A small self-supervised image encoder, trained from scratch.
Model: norm batchnorm, depths [4, 4, 4].
Rows from block 7 of a small self-supervised image encoder, named by matrix and row number. Each number is 500 + 50 x the weight over its row's rms, rounded and kept within 0 to 999. All counts start at 0. Numbers have three digits each.
After each channel's rows are labels from the 100 images, of 14976, where the channel reaches its highest value: "strongest on" is what is common among them. Only what is clearly more common there than usual is listed. The data: photos of arthropod specimens (BIOSCAN-5M).
# conv: 3x3 conv (model.blocks.7.conv.weight, 160x160x3x3, each kernel summed), inputs 80-159

conv.45:548494506479508472449389513584473518498507507523475506449448540472470505438444495522402455567444465475478518564522466467398532562477581540557475496581519458538358617486560504490457471542521443533560462460536483568442485495550493530434541571
strongest on: order Coleoptera

conv.86:467459446505503488515525501490493502365443549438471532434556450482480528530412501429567461399521493486470479482472487482448398498502435434472509424497460478395466477490463507537527501612462529481454471412421426494483505509461473478466445464
strongest on: order Coleoptera

conv.121:499534550452431518544432532450496381435452555460452521575555539388525566524549512508529488501506516520545533422471494509431532512503534569501505552567494463443411548374515516544502411528454530528498522523525470474617511584520457479516481507
strongest on: order Coleoptera; family Coccinellidae

conv.59:622425537441480460525510597549473436503455351536497453493499414475523491479535492663454462492444464476471549502529520510489528482489608498539464509519464438487466478394638486468491493541501474560454502498507496554494496509595488515526525589
strongest on: order Coleoptera; family Coccinellidae

conv.2:551441539396446498494481536583533524414508510460465555481519503463482461471510567562485465478577434520438540543512507491473552528563642472570509555614470513487440581529563459478513519544404456562564569590583464557458534517565484538468505639
strongest on: order Coleoptera; family Throscidae

conv.104:551494564500467526485467536519462446557465468610530480587481522498542639524539444580488481543500494508531525486498490539434475494445571543514488569516528451471413478427588475463438470473498515536398498511443529553451458439604475443450494548
strongest on: order Coleoptera; family Coccinellidae

conv.118:556525325519583506450497435568546511479463528491486470431560455529533531405481550462595471508460573473475474539492478549498509528512473474487622489452520484537497475551558526518569525545575455459514496480486477543428548448528543489475511446
strongest on: order Coleoptera

conv.31:515473454479516502454384431562440519553527561513514505561544482517462449447497542478498394430508587526528462543549448459501502511495483492565577521580517466635519512494525575496549511528530388464605542545525487499500514549499566531443574510
strongest on: order Hymenoptera

conv.65:580443472443573394551521521479533541532371465536510428515473411506527595505503470554377507497430519505516510493494524454533524412429500524470501461442509310486509490517568491445493472476572506500497445439487513481553494582493549525559492490
strongest on: order Coleoptera; family Coccinellidae

conv.142:514387441401475432559512531570516471514477486520501441534505494484430528520525498533371550528451505508584487545488520367491497453475568534466505368481394467505484525521512543495527525515496505496513483474499370552537539561506522498535501538
strongest on: order Coleoptera

conv.81:524496448472512548482453517535602447475433527465461518442559499432488530519427514504573539566546462504458499489471415524365516573567555508487562466523494458471338581535534434600533525482469525503515557538504458538498561563523520520447484542
strongest on: order Coleoptera; family Coccinellidae

conv.112:529459509474482477530517587548452447542484456572538510576507503494491532542491480585427439498487465559548561490513521457490523526488608522528478424535403484509471536456542539433516528568507512563404498487522442556409555473510514538520511603
strongest on: order Coleoptera; family Coccinellidae

conv.158:533407471478488429495509460476502536367494399439408490449482484512534532469406475502457540584454435403482410529498500472488408518510491494497440424473492441456508472561509460514460518506582518421478447460469536520390474483535345432539494446
strongest on: order Coleoptera

conv.128:532378502412391502513498523556517473539507458567552493477504488522489510429493503547490530442578461473416534553511470408469550515532640487552485459583400528504455505504523453541504513526385421553499552600553458536466574554553527533497506622
strongest on: order Coleoptera; family Throscidae

conv.156:522540501520564509413524418522467474566574544522523494521457483567525465416451464500480398393446491430470458536511498486524552455420461471515475566503579562563538406452500516462477471473584466462556446496562547462430436494533557545488510478
strongest on: order Hymenoptera

conv.1:417498498522463488449566480482510509649594521646626527494472513579400540504553471469547520501498455523468484497508592451552498458505487507509473511508475605568528453489449469502480503512460542491480507509518559502484537473455617503412508481
strongest on: order Hymenoptera

conv.10:501503491494584481434532446528491481619562494572563519450453478562530520458458510499463522401504514443460480557490546455547576496447470492481478544458585568533549425515488472495444481364498504481500496530563456507497446388522595558473467478
strongest on: order Hymenoptera

conv.54:545492434487493496524539570500562491525475463460498430385546391528502354445510552553477503444423514471451491506494582489584439545523480426483520455494486480471578428512557494507563462541478474502505449428463476497525514604496461583538472525
strongest on: order Coleoptera

conv.122:511461451431481501543506506537448534329443497416383494481514443445543518472450491516474513523463467483419457551450446468410459535471575477479483477558501421373407538478499549504502468587510460474471427447514479555440527507554395486533440535
strongest on: order Coleoptera; family Coccinellidae

conv.56:522568510595569595400494511501512481599532526596560478475493448568621582465486461521576464431520538436464474502484518563510491515459442474463500577436613558499501424386533479503493454457585480482458493535472582484503511461551551483425457473
strongest on: order Hymenoptera

conv.35:538559520544528524426451554560472561523539435537513500504480497519516521459442481540485435553412468486477502522519493594455505557484534573522547560496546480570421654510563529425467474527531439508545404400485526576440501415560515512443549558
strongest on: order Coleoptera; family Coccinellidae

conv.145:559426504459430480553514585539466436543472408577536491524500473514507508483523489633452487475510458502468555499522513463499518492503621506536467450524411483498479489407568491482501506549448469569436514521520473546455540501570497517542521609
strongest on: order Coleoptera; family Coccinellidae

conv.131:538458499430541462543531532506567492468471539380490422407546384515492407480530541538449453424427524492433517536484563418564462436508518374506521422525471456425561443513536524541584441523520477525569445447480397473525524604515447571533442541
strongest on: order Coleoptera

conv.88:582448514466479495540521583513450443536465372587524473501479439521546551478533484646463509489493447484454550478526523497517524493481594493531453503498472476490505444404589460486466493515487479563451500513512508551461501471611506517544521579
strongest on: order Coleoptera; family Coccinellidae

conv.132:496478430500566533475550491479482533594526510582553555438414435573525507430482487539509492402552529455406492489507558503586570461468473430499482490461531585518583427527492502538457544454460471499470537572594489465461523403514583562515475499
strongest on: order Hymenoptera

conv.5:592438496445469516534500568528445429517450402573511470522492445515535540470541480648482502483515463489458543496524505500502521495490595485535475524513493470486494436391590457497468478496484476559450506523518498552483493474626493500522521588
strongest on: order Coleoptera; family Coccinellidae

conv.139:405498476417554524367581443498451575460477465489431517512417508503397398447417448471476443620527464461468531473533424526494481500435465509582507486554483471562483491525413546521453555426479507527502475517489561509388532393465389497476575479
strongest on: order Hymenoptera

conv.80:511491522518564397433418492464490507581457534595530509561491487506501663559463497497465474527493531530531472475436494474445521434432487619401518524395538373507411532457523490403491529520583567462489455429451512495551419469479577465459457475
strongest on: order Coleoptera

conv.40:561438548480459495529495594528484490530446456581524512576481501492520572514532472584434500461505471535534533464517491516453471516463560521527473518534454426493438515451594507424485447545467491536448449435447504561465489496566485483491527575
strongest on: order Coleoptera; family Coccinellidae

conv.84:514593508535556521390474439597508474581566462580549491485482475576506526459452463481487378532458464465433446602524425510469532507503513543538508581496609544591471491451511427537458468477583370455531434465548568551386477475535552496403556508
strongest on: order Coleoptera

conv.39:454435451488557499442529456466519484516528544504496501510419561502449488514509473441425531532446537536530493488573480449517516451452450518563417444522467500634534496514483489578438539321534532480478491468518509499482446543446535509494618495
strongest on: order Hymenoptera

conv.120:536437524475399527548430521515448467511512485538521470569528498509454518508609497577504459525548523529529536516542518483481478458481607474566518525556472502508459511443558532456468481513432511556442537550480469545498474474605454410466539559
strongest on: order Coleoptera

conv.76:567503370445548553454416473574485537482497508478469486420545453497485438373470548517576458472529543455415467542482456511464513536496537450505615494523546512508459493534561519504542501491556360477532518549518480520452567453531518525441485533
strongest on: order Coleoptera

conv.29:551523411557497420482465532538452600574555491559530484575511482529508617523470476521477439526428495511523513519538496532482516483449525581506526529463549412617454626501556649485466504479586532498578404362478518537508554478532539487509586512
strongest on: order Coleoptera; family Coccinellidae

conv.60:488523566541512408521498500361542478431535510437501498492505512489586531554524495463455584520500419506549441361464507444445449483493453440478430520527523504439456499477492472474479488541545561457532517500486448440571415594513338400501465455
strongest on: order Coleoptera

conv.107:520576425537496451578457539529497492525497538551536527514562454535522575541460517500551500502404519513500503534521487531506505485524507506464543502416568408558503544490529523559520478495509560491565452396445485535576572547535561498562541496
strongest on: order Coleoptera; family Coccinellidae

conv.129:451464449478528470448537436460525486451527495467439484491448549475444498505483454418444535596470465459538481487531509411489433467491435475563390480561484482554521505514461488545427526401573557472531430426474555533461428554432362438496564461
strongest on: order Hymenoptera

conv.7:436498495466528488360504426570528540493471476508492553472543484481494541507375504414511477569470502441460475532481347510396492591541465546502550516466502477525387525512434492523515510608520491472495399444450533536469514468479471458415510444
strongest on: order Coleoptera

conv.147:505547534569553501476456532472487525545504494567501490621488560487485544578510461513535448683287453567505522494489527569495480446453555630494520494522549459561432541490534542491485489509517510522529507508464586505461510444487520541491522542
strongest on: order Coleoptera

conv.0:511553486550499530441519534514527524652450549636587468523473528528492565487444438495524487508460472523447463453413519461477465416426472522409558468441499484495433473431532500584532533507506478452487510532443584483504558514465535511466441491
strongest on: order Hymenoptera

conv.146:489590470604496468534507547454389507474480448508507505482489462514553549537455534507512463537399494523492512421510526571524504441489504461468452471420588446506511545506498556527450501486489537498590393386414471534579554413518489489515519501
strongest on: order Coleoptera; family Coccinellidae

conv.137:488479444472485602478534493476435490328448472424417490412513454458594520447429455502598458500500461441440440492473437592425519490501509412445496498479544488407440437509473442511469522596493482454414482504503510529400499431558479475508451519
strongest on: order Coleoptera; family Coccinellidae

conv.68:516580503571592494483569511548514495548511418561545487487440472546533559535438418513516474534320452465461475526498511590508535524399509515467464518388569504528491531502518463512400481452562556475487343315513534559486488458515536515486516506
strongest on: order Coleoptera

conv.3:518531473511482541489478568498511518475523472497480461534528491488526561506497409534567475519464446539496531474535466564437512529488550580535531528539527470557420604481538558597492458531482457539472390369433491546500591507534519502465550580
strongest on: order Coleoptera; family Coccinellidae

conv.87:512449417430517492556527514482519512524440429547521418315503360525514505380483498518478488433435502454340479525479528431538476511495482415451479430469472477456541395489510480500521455600490445481530473479477506474477526574507534527566472486
strongest on: order Hemiptera

conv.24:457457632540440417522578481459542490533484585491521512586489562485560501580516461447548502479534488550513484437483512488511484499470436579469488459508387468513482509506469483489477528441453564468408569553461445392573455476433483471534505417
strongest on: order Coleoptera

conv.25:449565370536576482469586491498476514581476525566551536493393466539526510462531484472497466481485535489488475495522549540544512361452485444475478447461582509558541432491466558570510538467565520472531509522474542490446588446493514465481531466
strongest on: order Hymenoptera

conv.109:540484479518497591459486495529483477568545458584562439433474394590563537410525450554539441415522524426404478573522518495529495477458485414495467536465583587508545412437528455513457466428511428502466524569511544497463487458602534470432490501
strongest on: order Hymenoptera

conv.41:517546529508557540375476465576530509529514518544527516478444517501480499478392464473476400616454481477420497549488401511398497521491519600530514497501537515532381620473522484603484495525589406496571434462512533542388548470502483522393497513
strongest on: order Coleoptera

conv.124:551478427430526564454419494598485523456483502458471495436533454476441447368455529516544453504547513492376496559489448479439501525512568504533606476571530495489416560528548549519541511540509356510525545556525485567430557479513490526423488567
strongest on: order Coleoptera; family Throscidae

conv.69:501581530547531594422504483599487488523546472543526499479466465533503516452452434486507396530452468459401454579526447547450521509463522551535494554509586533563444524442496460509467442494552360476516422447501583604384499501532533479392552531
strongest on: order Coleoptera

conv.8:554480475470503541509523529534477452526477392560516437413456373549563530418478421589481506469488492435390511531511503482543533517450514482492465505452541517480561444430529426506445484454497451525434487526554540550409468489584521546543494541
strongest on: order Diptera

conv.115:458494394504506472531538485518460391504498424524529468513419478532508513512518420514435494517513456526497537484516547435558523437420541488493430401502476540510588514411427467548485477456495545539433526535543442472472471447465531540551505521
strongest on: order Hymenoptera

conv.82:567495496523476514520536615498461459524485399556525470517471448523534483489518455600486459472461442485496535459529534563501433490486533503516468505488485480480487450421605458475481484527482498547404466457418531560484506500590457492508517545
strongest on: order Coleoptera; family Coccinellidae

conv.78:514473428469541346403483386577483517527427512522483492461514489512446484509459532451460488418477487456516465562495458450479511537502487461508495503472521356545465472531523506455493527453550536454498446464505427529415491449459535497435513469
strongest on: order Coleoptera

conv.134:452448503485585469451539500542553583557456462530549502485558455540487533553374533444524483564505528506455531503512408552477519573571492553527613454493464432565473543580464551549550568657550503516520544518483503518480538516488475516493535500
strongest on: order Hymenoptera

conv.95:551482434437524421429412426520511505551462490535529479415540467515431528498431517458472463456478481455470463497514348441412523515479528435532514468515505394563424526522556489505499490520529465466521476481543407507496507504457541505376532515
strongest on: order Coleoptera

conv.150:434463476477551398369488369544480517525492485497514505539512518521456533522492511429505523489497508480536496500516499522510495553490450553533536506499502412581493455562452488464467568502537552477413462452489474505412450342417525497407539446
strongest on: order Coleoptera

conv.106:421472459470490485319469441527504519512500496539513546447553480518501520513343503434496445605485493440483498504501355485407434542557473498551475482524476490529429529500440482539480509622509519511499372409456511525454493470472456482414513500
strongest on: order Coleoptera