config.yaml
model: "self-supervised image encoder"
temperature: 0.2
eps: 1e-08
decay_fraction: 0.3
weight_decay: 0.4
Rows from block 2 of a small self-supervised image encoder, named by matrix and row number. Each number is 500 + 40 x the weight over its row's rms, rounded and kept within 0 to 999. All counts start at 0. Numbers have three digits each.
After each channel's rows are labels from the 100 images, of 14976, where the channel reaches its highest value: "colour at peak" is the nearest of a few named colours to the mean colour under the peak; "top examples" is what is common among them. Only what is clearly more common there than usual is listed. The data: photos of arthropod specimens (BIOSCAN-5M).
# conv: 3x3 conv (model.blocks.2.conv.weight, 80x80x3x3, each kernel summed), inputs 40-79

conv.28:488526436404523448493501485527509485550393532515518458500442495460435536530498535387491473506442487547497429467502453501
colour at peak: white
top examples: order Hymenoptera

conv.51:427504501485447397522524467515529524506426510502502476478462490494489521512501422448509534494499497498488477495494487516
colour at peak: brown; black
top examples: order Coleoptera

conv.39:518543489494512508497541530519476466513522531523526468641491482479496477489530531556507486559519545521599546498538507454
colour at peak: white
top examples: order Hymenoptera

conv.22:474473513507477411480486537518483539463431509481468440499482495547533452492513479458492524537509471500472496539488487560
colour at peak: white
top examples: order Hymenoptera

conv.43:501488536603452492465475519559500591473535513492440468438501498466553548434443457537429576512511563445493525510486480388
colour at peak: grey
top examples: order Coleoptera

conv.12:400525514450425433514508483500548522514431483508514500429483512484513532530482407419514542477475502508454438495484494549
colour at peak: black; brown
top examples: order Coleoptera

conv.24:471440515524461504475441497476458441497484475530482554407551534558520468470535491480582496561504470536381443543449453515
colour at peak: black; brown
top examples: order Coleoptera

conv.25:506583517516497522498543496486513499497526514528506484623522490518524466513514495526495493490563559493632571503542551503
colour at peak: white
top examples: order Hymenoptera

conv.19:463442531488475487470467501500530514450480498511492497389507512495501545502493468389458520453457485464445426553454411536
colour at peak: black; brown
top examples: order Coleoptera

conv.52:419504414469473450471451510482502492493496441514499435512492405493501555537484451505491515497467443500506486358483527469
colour at peak: grey; brown
top examples: order Hymenoptera

conv.48:427527494459428450516520454515512473472483470493469444480485498507403437518504461528528479545513483552517520529509509487
colour at peak: white
top examples: order Hymenoptera

conv.58:499478577502504496519518487518547513503491502497501561409503587494489576561471497484514529498484517501408455643465463529
colour at peak: black; brown
top examples: order Hymenoptera

conv.40:463460524465476476504524498536578564526492511480518467447484492475517553513502461433431539464463503494461471528471418504
colour at peak: brown; black
top examples: order Coleoptera

conv.17:561498479558538435468468518530450468522482511448523525407486520535462485498462547551533449558462530494420484502478485518
colour at peak: brown; grey
top examples: order Hymenoptera

conv.18:553418531554508484470426495488468493480499485527484556369503537514493512498502515475515506509459496467420410558438440515
colour at peak: brown; black
top examples: order Hymenoptera

conv.69:513403515467516499529513484493533490502494483479510509405529527512487524548488502437481483485491457476404422545447394550
colour at peak: black; brown
top examples: order Coleoptera

conv.65:465479505415485450533515466492512468483433482509508513400508517509511499529481454383529493478489484478428439523471431585
colour at peak: black; brown
top examples: order Coleoptera

conv.14:518454567559483506487467494505502510467504483524483568386488570490486551520481480498541540510472506499433444617445471514
colour at peak: black; brown
top examples: order Hymenoptera