Weights of a small self-supervised image encoder: arch vgg, 3900 steps.
Rows from block 5 of a small self-supervised image encoder, named by matrix and row number. Each number is 200 + 30 x the weight over its row's rms, rounded and kept within 0 to 999. All counts start at 0.
After each channel's rows are labels from the 100 images, of 14976, where the channel reaches its highest value: "colour at peak" is the nearest of a few named colours to the mean colour under the peak. Only what is clearly more common there than usual is listed. The data: photos of arthropod specimens (BIOSCAN-5M). In brackets: how many of the 100.
# conv: 3x3 conv (model.blocks.5.conv.weight, 160x160x3x3, each kernel summed), inputs 0-159

conv.104,192,203,214,154,225,161,160,193,159,172,185,175,179,160,196,192,198,155,145,178,164,212,163,203,127,204,209,213,280,154,187,179,157,206,185,147,213,192,206,213,192,169,198,218,220,239,219,155,191,197,215,170,197,181,154,173,195,167,191,159,138,221,239,220,181,195,186,223,178,183,144,151,193,144,202,193,215,185,222,155,187,203,149,186,184,164,160,142,171,179,180,138,155,167,134,225,194,181,163,219,191,162,175,254,232,232,181,207,228,172,207,177,174,182,188,226,141,182,189,177,186,209,189,182,170,233,188,190,173,159,202,192,160,199,142,178,160,190,182,167,165,201,195,204,194,176,233,198,205,216,182,163,139,205,122,200,186,180,213,182
colour at peak: white (64)

conv.65,217,185,189,175,193,176,192,187,234,212,161,198,191,257,244,183,184,151,224,187,201,200,208,198,191,211,165,155,187,190,186,196,215,206,235,316,190,256,233,202,234,187,201,150,207,189,191,212,205,198,181,178,179,192,220,188,212,163,209,184,234,179,197,192,203,140,188,200,221,192,213,173,203,181,251,213,146,264,152,223,263,188,182,234,222,193,196,202,227,233,205,235,183,198,198,182,227,201,187,182,161,178,212,115,242,176,181,225,183,243,212,215,193,138,243,246,191,213,191,210,189,244,247,190,214,186,232,212,241,197,173,197,186,219,326,214,173,217,199,242,167,160,175,187,222,207,205,189,214,231,191,231,152,178,245,223,190,264,171,197
colour at peak: grey (65)

conv.3,199,226,202,197,196,133,213,232,182,126,58,142,181,199,172,195,223,228,181,175,250,187,211,166,202,171,186,214,234,205,198,184,202,190,193,158,177,184,180,193,135,196,184,208,172,211,184,98,187,191,211,187,175,199,156,218,191,187,203,201,168,207,198,215,200,172,178,176,193,222,218,110,193,193,184,192,222,174,206,189,192,196,179,170,185,152,194,174,133,178,184,179,189,222,169,173,182,201,118,172,209,143,192,241,197,198,217,203,215,167,181,150,210,215,172,152,207,187,181,180,223,204,178,177,180,202,148,179,214,196,173,204,206,183,160,207,161,207,183,204,124,206,178,214,173,175,177,245,165,184,226,189,151,219,173,170,209,210,199,193
colour at peak: pink (91)

conv.94,211,216,199,193,177,90,219,212,165,156,145,198,193,212,186,151,244,180,234,181,190,229,191,230,217,206,154,176,218,190,183,238,174,202,159,156,233,198,238,197,176,232,201,254,196,201,191,121,194,223,208,190,158,232,186,174,211,184,192,164,186,210,227,231,140,212,200,203,185,164,172,165,194,240,216,197,121,199,209,235,159,150,204,214,241,167,217,175,160,200,235,183,211,193,176,236,144,220,252,229,241,183,212,171,222,209,131,233,200,172,189,213,164,211,190,265,178,192,250,161,248,222,189,181,169,171,207,223,214,259,147,231,216,211,146,192,177,219,183,196,191,221,186,187,201,210,182,232,206,199,214,193,145,201,168,229,228,189,176,209
colour at peak: grey (69); brown (25)

conv.83,217,185,197,218,212,207,194,208,211,200,159,164,210,230,222,242,238,242,218,188,223,186,202,182,162,208,218,210,189,188,218,194,216,202,219,181,182,198,181,245,204,166,171,131,183,197,185,215,206,168,182,156,213,175,191,202,212,189,167,188,202,172,237,183,228,178,152,200,198,233,202,191,206,182,233,192,215,225,144,166,250,219,187,173,149,138,205,209,167,212,230,156,189,227,197,175,188,172,95,181,178,139,179,213,125,198,230,181,193,208,208,168,209,185,186,147,232,195,187,220,189,212,207,216,223,191,207,227,197,222,254,210,169,200,309,249,203,181,212,173,181,120,234,204,184,184,109,246,196,129,237,197,157,184,184,183,150,194,204,205
colour at peak: grey (57)

conv.57,207,209,189,242,204,211,223,154,210,212,219,214,205,219,188,179,220,265,239,277,179,129,234,177,237,170,203,188,209,221,219,183,199,195,198,196,204,193,177,152,203,172,185,93,158,171,156,218,193,213,186,172,182,198,187,197,167,203,197,218,270,218,212,186,197,166,139,150,195,194,194,227,192,170,175,200,203,181,195,184,190,209,256,152,201,258,140,141,221,189,138,155,227,129,254,214,195,204,202,186,223,206,215,207,203,178,271,210,156,182,189,218,208,167,182,198,235,180,200,219,160,111,196,166,174,185,172,170,195,201,216,181,226,229,224,220,255,184,212,143,184,182,207,181,189,256,198,185,209,201,202,222,205,195,217,181,219,167,177,190
colour at peak: white (80)

conv.125,198,168,186,181,198,178,147,156,150,173,121,171,176,125,153,199,172,181,195,182,174,166,204,210,172,190,220,188,251,201,177,172,179,181,198,170,200,162,171,200,168,190,196,243,183,172,210,154,156,210,186,198,195,211,220,184,195,234,151,202,162,235,228,157,226,219,188,211,157,195,145,128,161,179,221,171,225,165,170,207,176,192,217,208,163,210,224,190,161,167,183,192,172,174,202,154,218,244,153,213,195,163,215,213,201,206,197,177,167,190,155,237,200,257,190,126,198,172,203,170,190,171,168,215,217,147,192,256,153,180,199,174,196,215,134,141,231,231,171,178,136,196,186,155,187,208,194,174,141,174,201,167,191,212,191,166,186,185,172,198
colour at peak: white (63)

conv.59,122,202,203,177,159,211,216,252,170,193,211,217,200,190,183,244,192,197,117,163,177,206,162,197,165,154,261,194,243,218,243,232,169,186,156,213,183,190,182,242,212,250,177,193,216,211,236,185,198,182,153,216,156,151,164,165,202,246,188,188,175,210,218,196,160,230,223,198,194,198,230,227,185,181,142,196,218,148,194,165,194,202,118,245,169,134,184,203,186,166,198,204,186,200,142,211,182,186,203,183,159,225,182,222,188,194,200,145,138,187,186,214,221,209,184,211,189,168,173,174,167,217,181,218,220,192,149,189,166,231,179,161,182,124,148,139,197,172,201,192,228,227,209,189,197,166,181,272,199,198,189,191,173,165,186,227,172,193,187,213
colour at peak: brown (60); black (29)

conv.142,215,140,214,219,157,228,178,184,205,225,256,247,225,161,197,202,162,222,211,210,182,115,226,179,180,151,243,185,200,232,221,173,207,214,187,200,221,199,200,199,236,119,199,161,139,195,175,216,209,242,192,192,186,219,216,223,185,221,117,232,202,242,212,187,210,177,148,182,199,199,202,258,212,184,221,214,216,183,196,184,238,195,227,173,216,186,197,201,226,193,192,151,197,178,238,179,211,218,223,199,233,247,215,164,251,187,197,235,140,141,208,206,225,198,150,227,228,166,229,210,187,174,212,209,221,174,146,226,143,124,181,224,173,224,148,218,226,239,232,193,237,163,218,186,184,193,217,182,196,171,157,233,252,139,183,176,169,199,185,212
colour at peak: white (67)

conv.74,212,221,219,196,210,189,208,223,223,231,206,182,250,164,264,206,234,179,230,168,234,243,181,194,178,256,182,194,193,180,193,191,237,229,204,207,205,225,195,202,186,133,196,216,203,221,196,221,268,205,220,230,226,152,203,231,241,187,211,247,153,131,177,226,211,239,207,211,267,211,211,193,225,198,189,236,195,280,145,164,184,217,205,200,195,202,212,215,197,269,227,226,203,167,215,203,159,184,218,214,140,215,197,190,158,220,168,156,229,125,256,191,191,163,125,172,211,216,209,217,185,223,234,189,184,226,242,204,214,147,205,194,216,201,246,202,175,174,251,198,201,210,226,250,207,184,208,138,199,185,221,243,225,227,141,242,229,209,228,200
colour at peak: brown (71)

conv.143,173,220,207,184,175,208,156,192,186,190,243,227,193,142,169,203,167,124,163,127,214,191,177,214,172,207,185,197,238,173,165,190,118,191,185,138,172,188,185,187,189,210,202,217,198,229,188,197,183,199,205,176,211,188,191,220,200,167,181,166,129,189,211,208,224,172,198,212,181,200,194,203,212,180,189,184,151,181,183,224,136,175,146,162,180,189,214,168,216,183,153,177,164,241,200,169,182,163,228,219,187,208,165,251,212,218,126,193,203,207,184,184,207,201,206,211,179,179,202,172,231,135,176,149,173,208,167,207,150,179,155,198,157,142,169,159,150,171,192,255,263,213,165,198,192,170,179,235,152,225,165,176,241,195,202,174,157,145,188,218
colour at peak: grey (55)

conv.34,113,182,219,220,184,237,191,175,188,168,207,212,194,208,150,214,236,198,137,147,172,167,132,207,200,182,203,204,183,174,215,185,168,211,187,189,186,191,141,199,202,125,216,189,185,226,210,184,173,185,193,205,208,148,202,178,151,192,166,177,153,187,210,201,214,173,188,202,171,201,180,174,194,143,117,212,131,156,183,132,187,169,143,200,150,227,169,173,179,166,175,169,164,221,221,175,126,156,166,220,172,182,187,210,179,219,169,174,189,170,167,203,207,161,149,174,225,162,199,191,212,160,189,167,184,194,160,158,186,193,180,193,198,146,204,123,198,167,200,229,216,179,191,179,198,209,140,201,170,184,207,217,176,182,185,182,192,202,189,230
colour at peak: white (62)

conv.46,207,176,190,239,175,226,204,160,219,210,203,214,201,219,180,197,187,265,219,262,194,80,238,183,222,157,228,211,199,234,205,177,195,191,193,184,207,187,183,159,206,184,194,152,125,182,160,213,181,237,200,182,204,211,193,217,188,213,172,218,251,215,220,199,226,160,123,169,184,194,199,225,203,173,185,194,223,173,201,186,218,196,236,134,203,276,148,151,220,174,154,108,206,165,270,199,207,220,178,197,221,224,212,182,220,177,252,213,136,194,180,191,239,198,200,196,247,162,196,216,185,175,192,182,204,161,176,198,177,197,186,211,194,219,213,208,260,208,216,186,203,186,204,176,189,263,194,191,205,193,177,220,204,144,227,146,180,188,168,179
colour at peak: white (75)

conv.81,205,224,183,198,189,126,192,231,198,142,106,135,188,230,200,203,244,215,219,219,254,198,218,166,213,176,205,188,201,142,241,188,211,183,179,215,178,180,178,212,123,204,205,221,192,222,183,137,194,154,204,199,169,188,201,185,257,196,209,214,212,207,157,203,174,195,172,218,192,196,232,141,173,205,189,200,216,181,193,202,203,157,226,192,236,210,219,198,126,180,174,211,244,237,185,206,187,255,110,182,229,167,225,234,170,195,239,196,183,136,196,173,216,238,141,114,188,179,140,200,232,239,194,177,194,172,201,207,224,222,152,188,225,207,216,221,178,221,200,191,142,214,217,197,186,213,163,196,182,185,217,188,179,232,163,203,231,202,197,182
colour at peak: white (68)

conv.76,192,142,211,216,171,191,211,154,193,176,168,210,210,144,193,183,194,276,195,214,178,155,228,235,200,182,216,213,145,277,208,177,193,211,180,161,217,204,176,165,192,128,200,158,190,194,223,177,188,243,196,204,196,143,183,206,137,233,148,201,218,235,238,185,201,198,185,177,186,178,187,194,188,215,155,210,191,189,203,150,223,180,216,194,230,237,169,168,204,188,156,142,194,215,234,155,179,226,173,221,252,166,196,160,170,202,240,243,156,135,196,187,197,235,157,190,223,165,235,181,229,139,215,201,209,186,197,217,148,176,175,195,196,189,122,185,235,243,213,203,190,177,217,162,204,238,151,190,164,194,203,221,162,148,159,202,180,183,162,226
colour at peak: white (61)

conv.56,186,152,222,214,137,177,146,159,194,208,186,200,214,119,183,197,133,245,160,158,187,178,207,224,178,209,210,227,265,211,162,190,159,206,199,188,194,204,188,201,223,150,222,258,200,186,217,184,194,217,211,213,207,191,187,212,193,195,119,206,177,199,224,182,209,193,195,201,198,202,194,203,207,166,166,187,203,191,171,186,225,134,179,181,231,181,234,193,223,204,201,168,208,206,208,143,186,193,210,234,197,226,234,186,199,218,188,193,198,170,190,205,227,218,166,254,174,183,228,202,214,157,201,212,239,205,206,240,116,175,145,164,105,171,118,197,169,233,192,194,211,169,191,209,208,167,209,209,162,178,155,195,208,144,154,187,120,144,210,202
colour at peak: grey (68)

conv.110,208,198,237,196,218,202,180,214,222,238,209,200,243,198,260,188,207,166,223,175,226,254,169,233,168,245,172,190,195,184,200,187,237,251,205,206,220,245,184,201,197,129,205,194,244,221,243,217,262,222,234,200,234,165,214,224,212,182,201,206,154,156,202,223,209,238,242,203,246,205,202,195,232,195,196,262,166,272,151,154,207,219,203,199,173,204,203,227,209,250,207,219,190,206,191,191,166,171,229,223,165,190,185,198,151,222,159,179,243,135,271,178,194,153,138,173,221,208,245,210,195,244,252,180,193,252,257,201,210,164,212,199,201,201,260,196,180,181,253,198,226,193,226,214,223,193,185,158,189,203,190,255,212,222,167,258,212,208,195,242
colour at peak: brown (79)

conv.78,220,207,193,148,199,189,190,209,189,208,210,206,172,226,191,199,188,117,201,213,198,212,179,212,164,232,183,184,252,199,200,239,228,199,205,191,233,204,128,201,221,257,198,232,210,253,188,180,193,236,199,218,176,243,203,204,141,196,196,167,141,202,200,252,182,193,215,213,189,221,198,194,257,178,248,188,191,197,157,191,151,167,205,201,129,207,205,200,215,196,177,207,136,105,175,144,225,164,207,223,228,146,128,214,248,208,185,214,213,231,200,174,202,187,228,205,195,210,242,202,165,266,186,174,212,225,206,132,167,203,171,257,185,255,168,190,189,169,182,152,182,206,173,182,203,200,240,207,131,195,158,164,172,205,221,205,200,197,168,204
colour at peak: brown (62); grey (28)

conv.133,277,218,226,213,193,195,199,210,218,213,213,211,269,207,269,219,216,197,285,237,225,225,206,216,204,208,204,198,239,194,223,194,240,240,222,223,201,247,212,218,204,211,206,230,216,210,212,206,271,215,223,200,211,208,183,213,252,185,202,238,224,200,201,208,206,225,189,213,253,216,223,199,203,216,247,268,191,261,211,194,213,212,257,227,226,204,193,207,191,245,226,204,221,211,214,212,233,204,196,208,217,218,228,203,182,203,208,219,189,126,268,231,220,184,140,169,237,208,207,214,225,213,269,221,229,203,218,224,216,209,204,217,208,263,292,230,206,215,286,206,210,199,246,212,222,205,220,174,208,212,195,291,217,207,177,260,195,208,191,232
colour at peak: brown (69); black (26)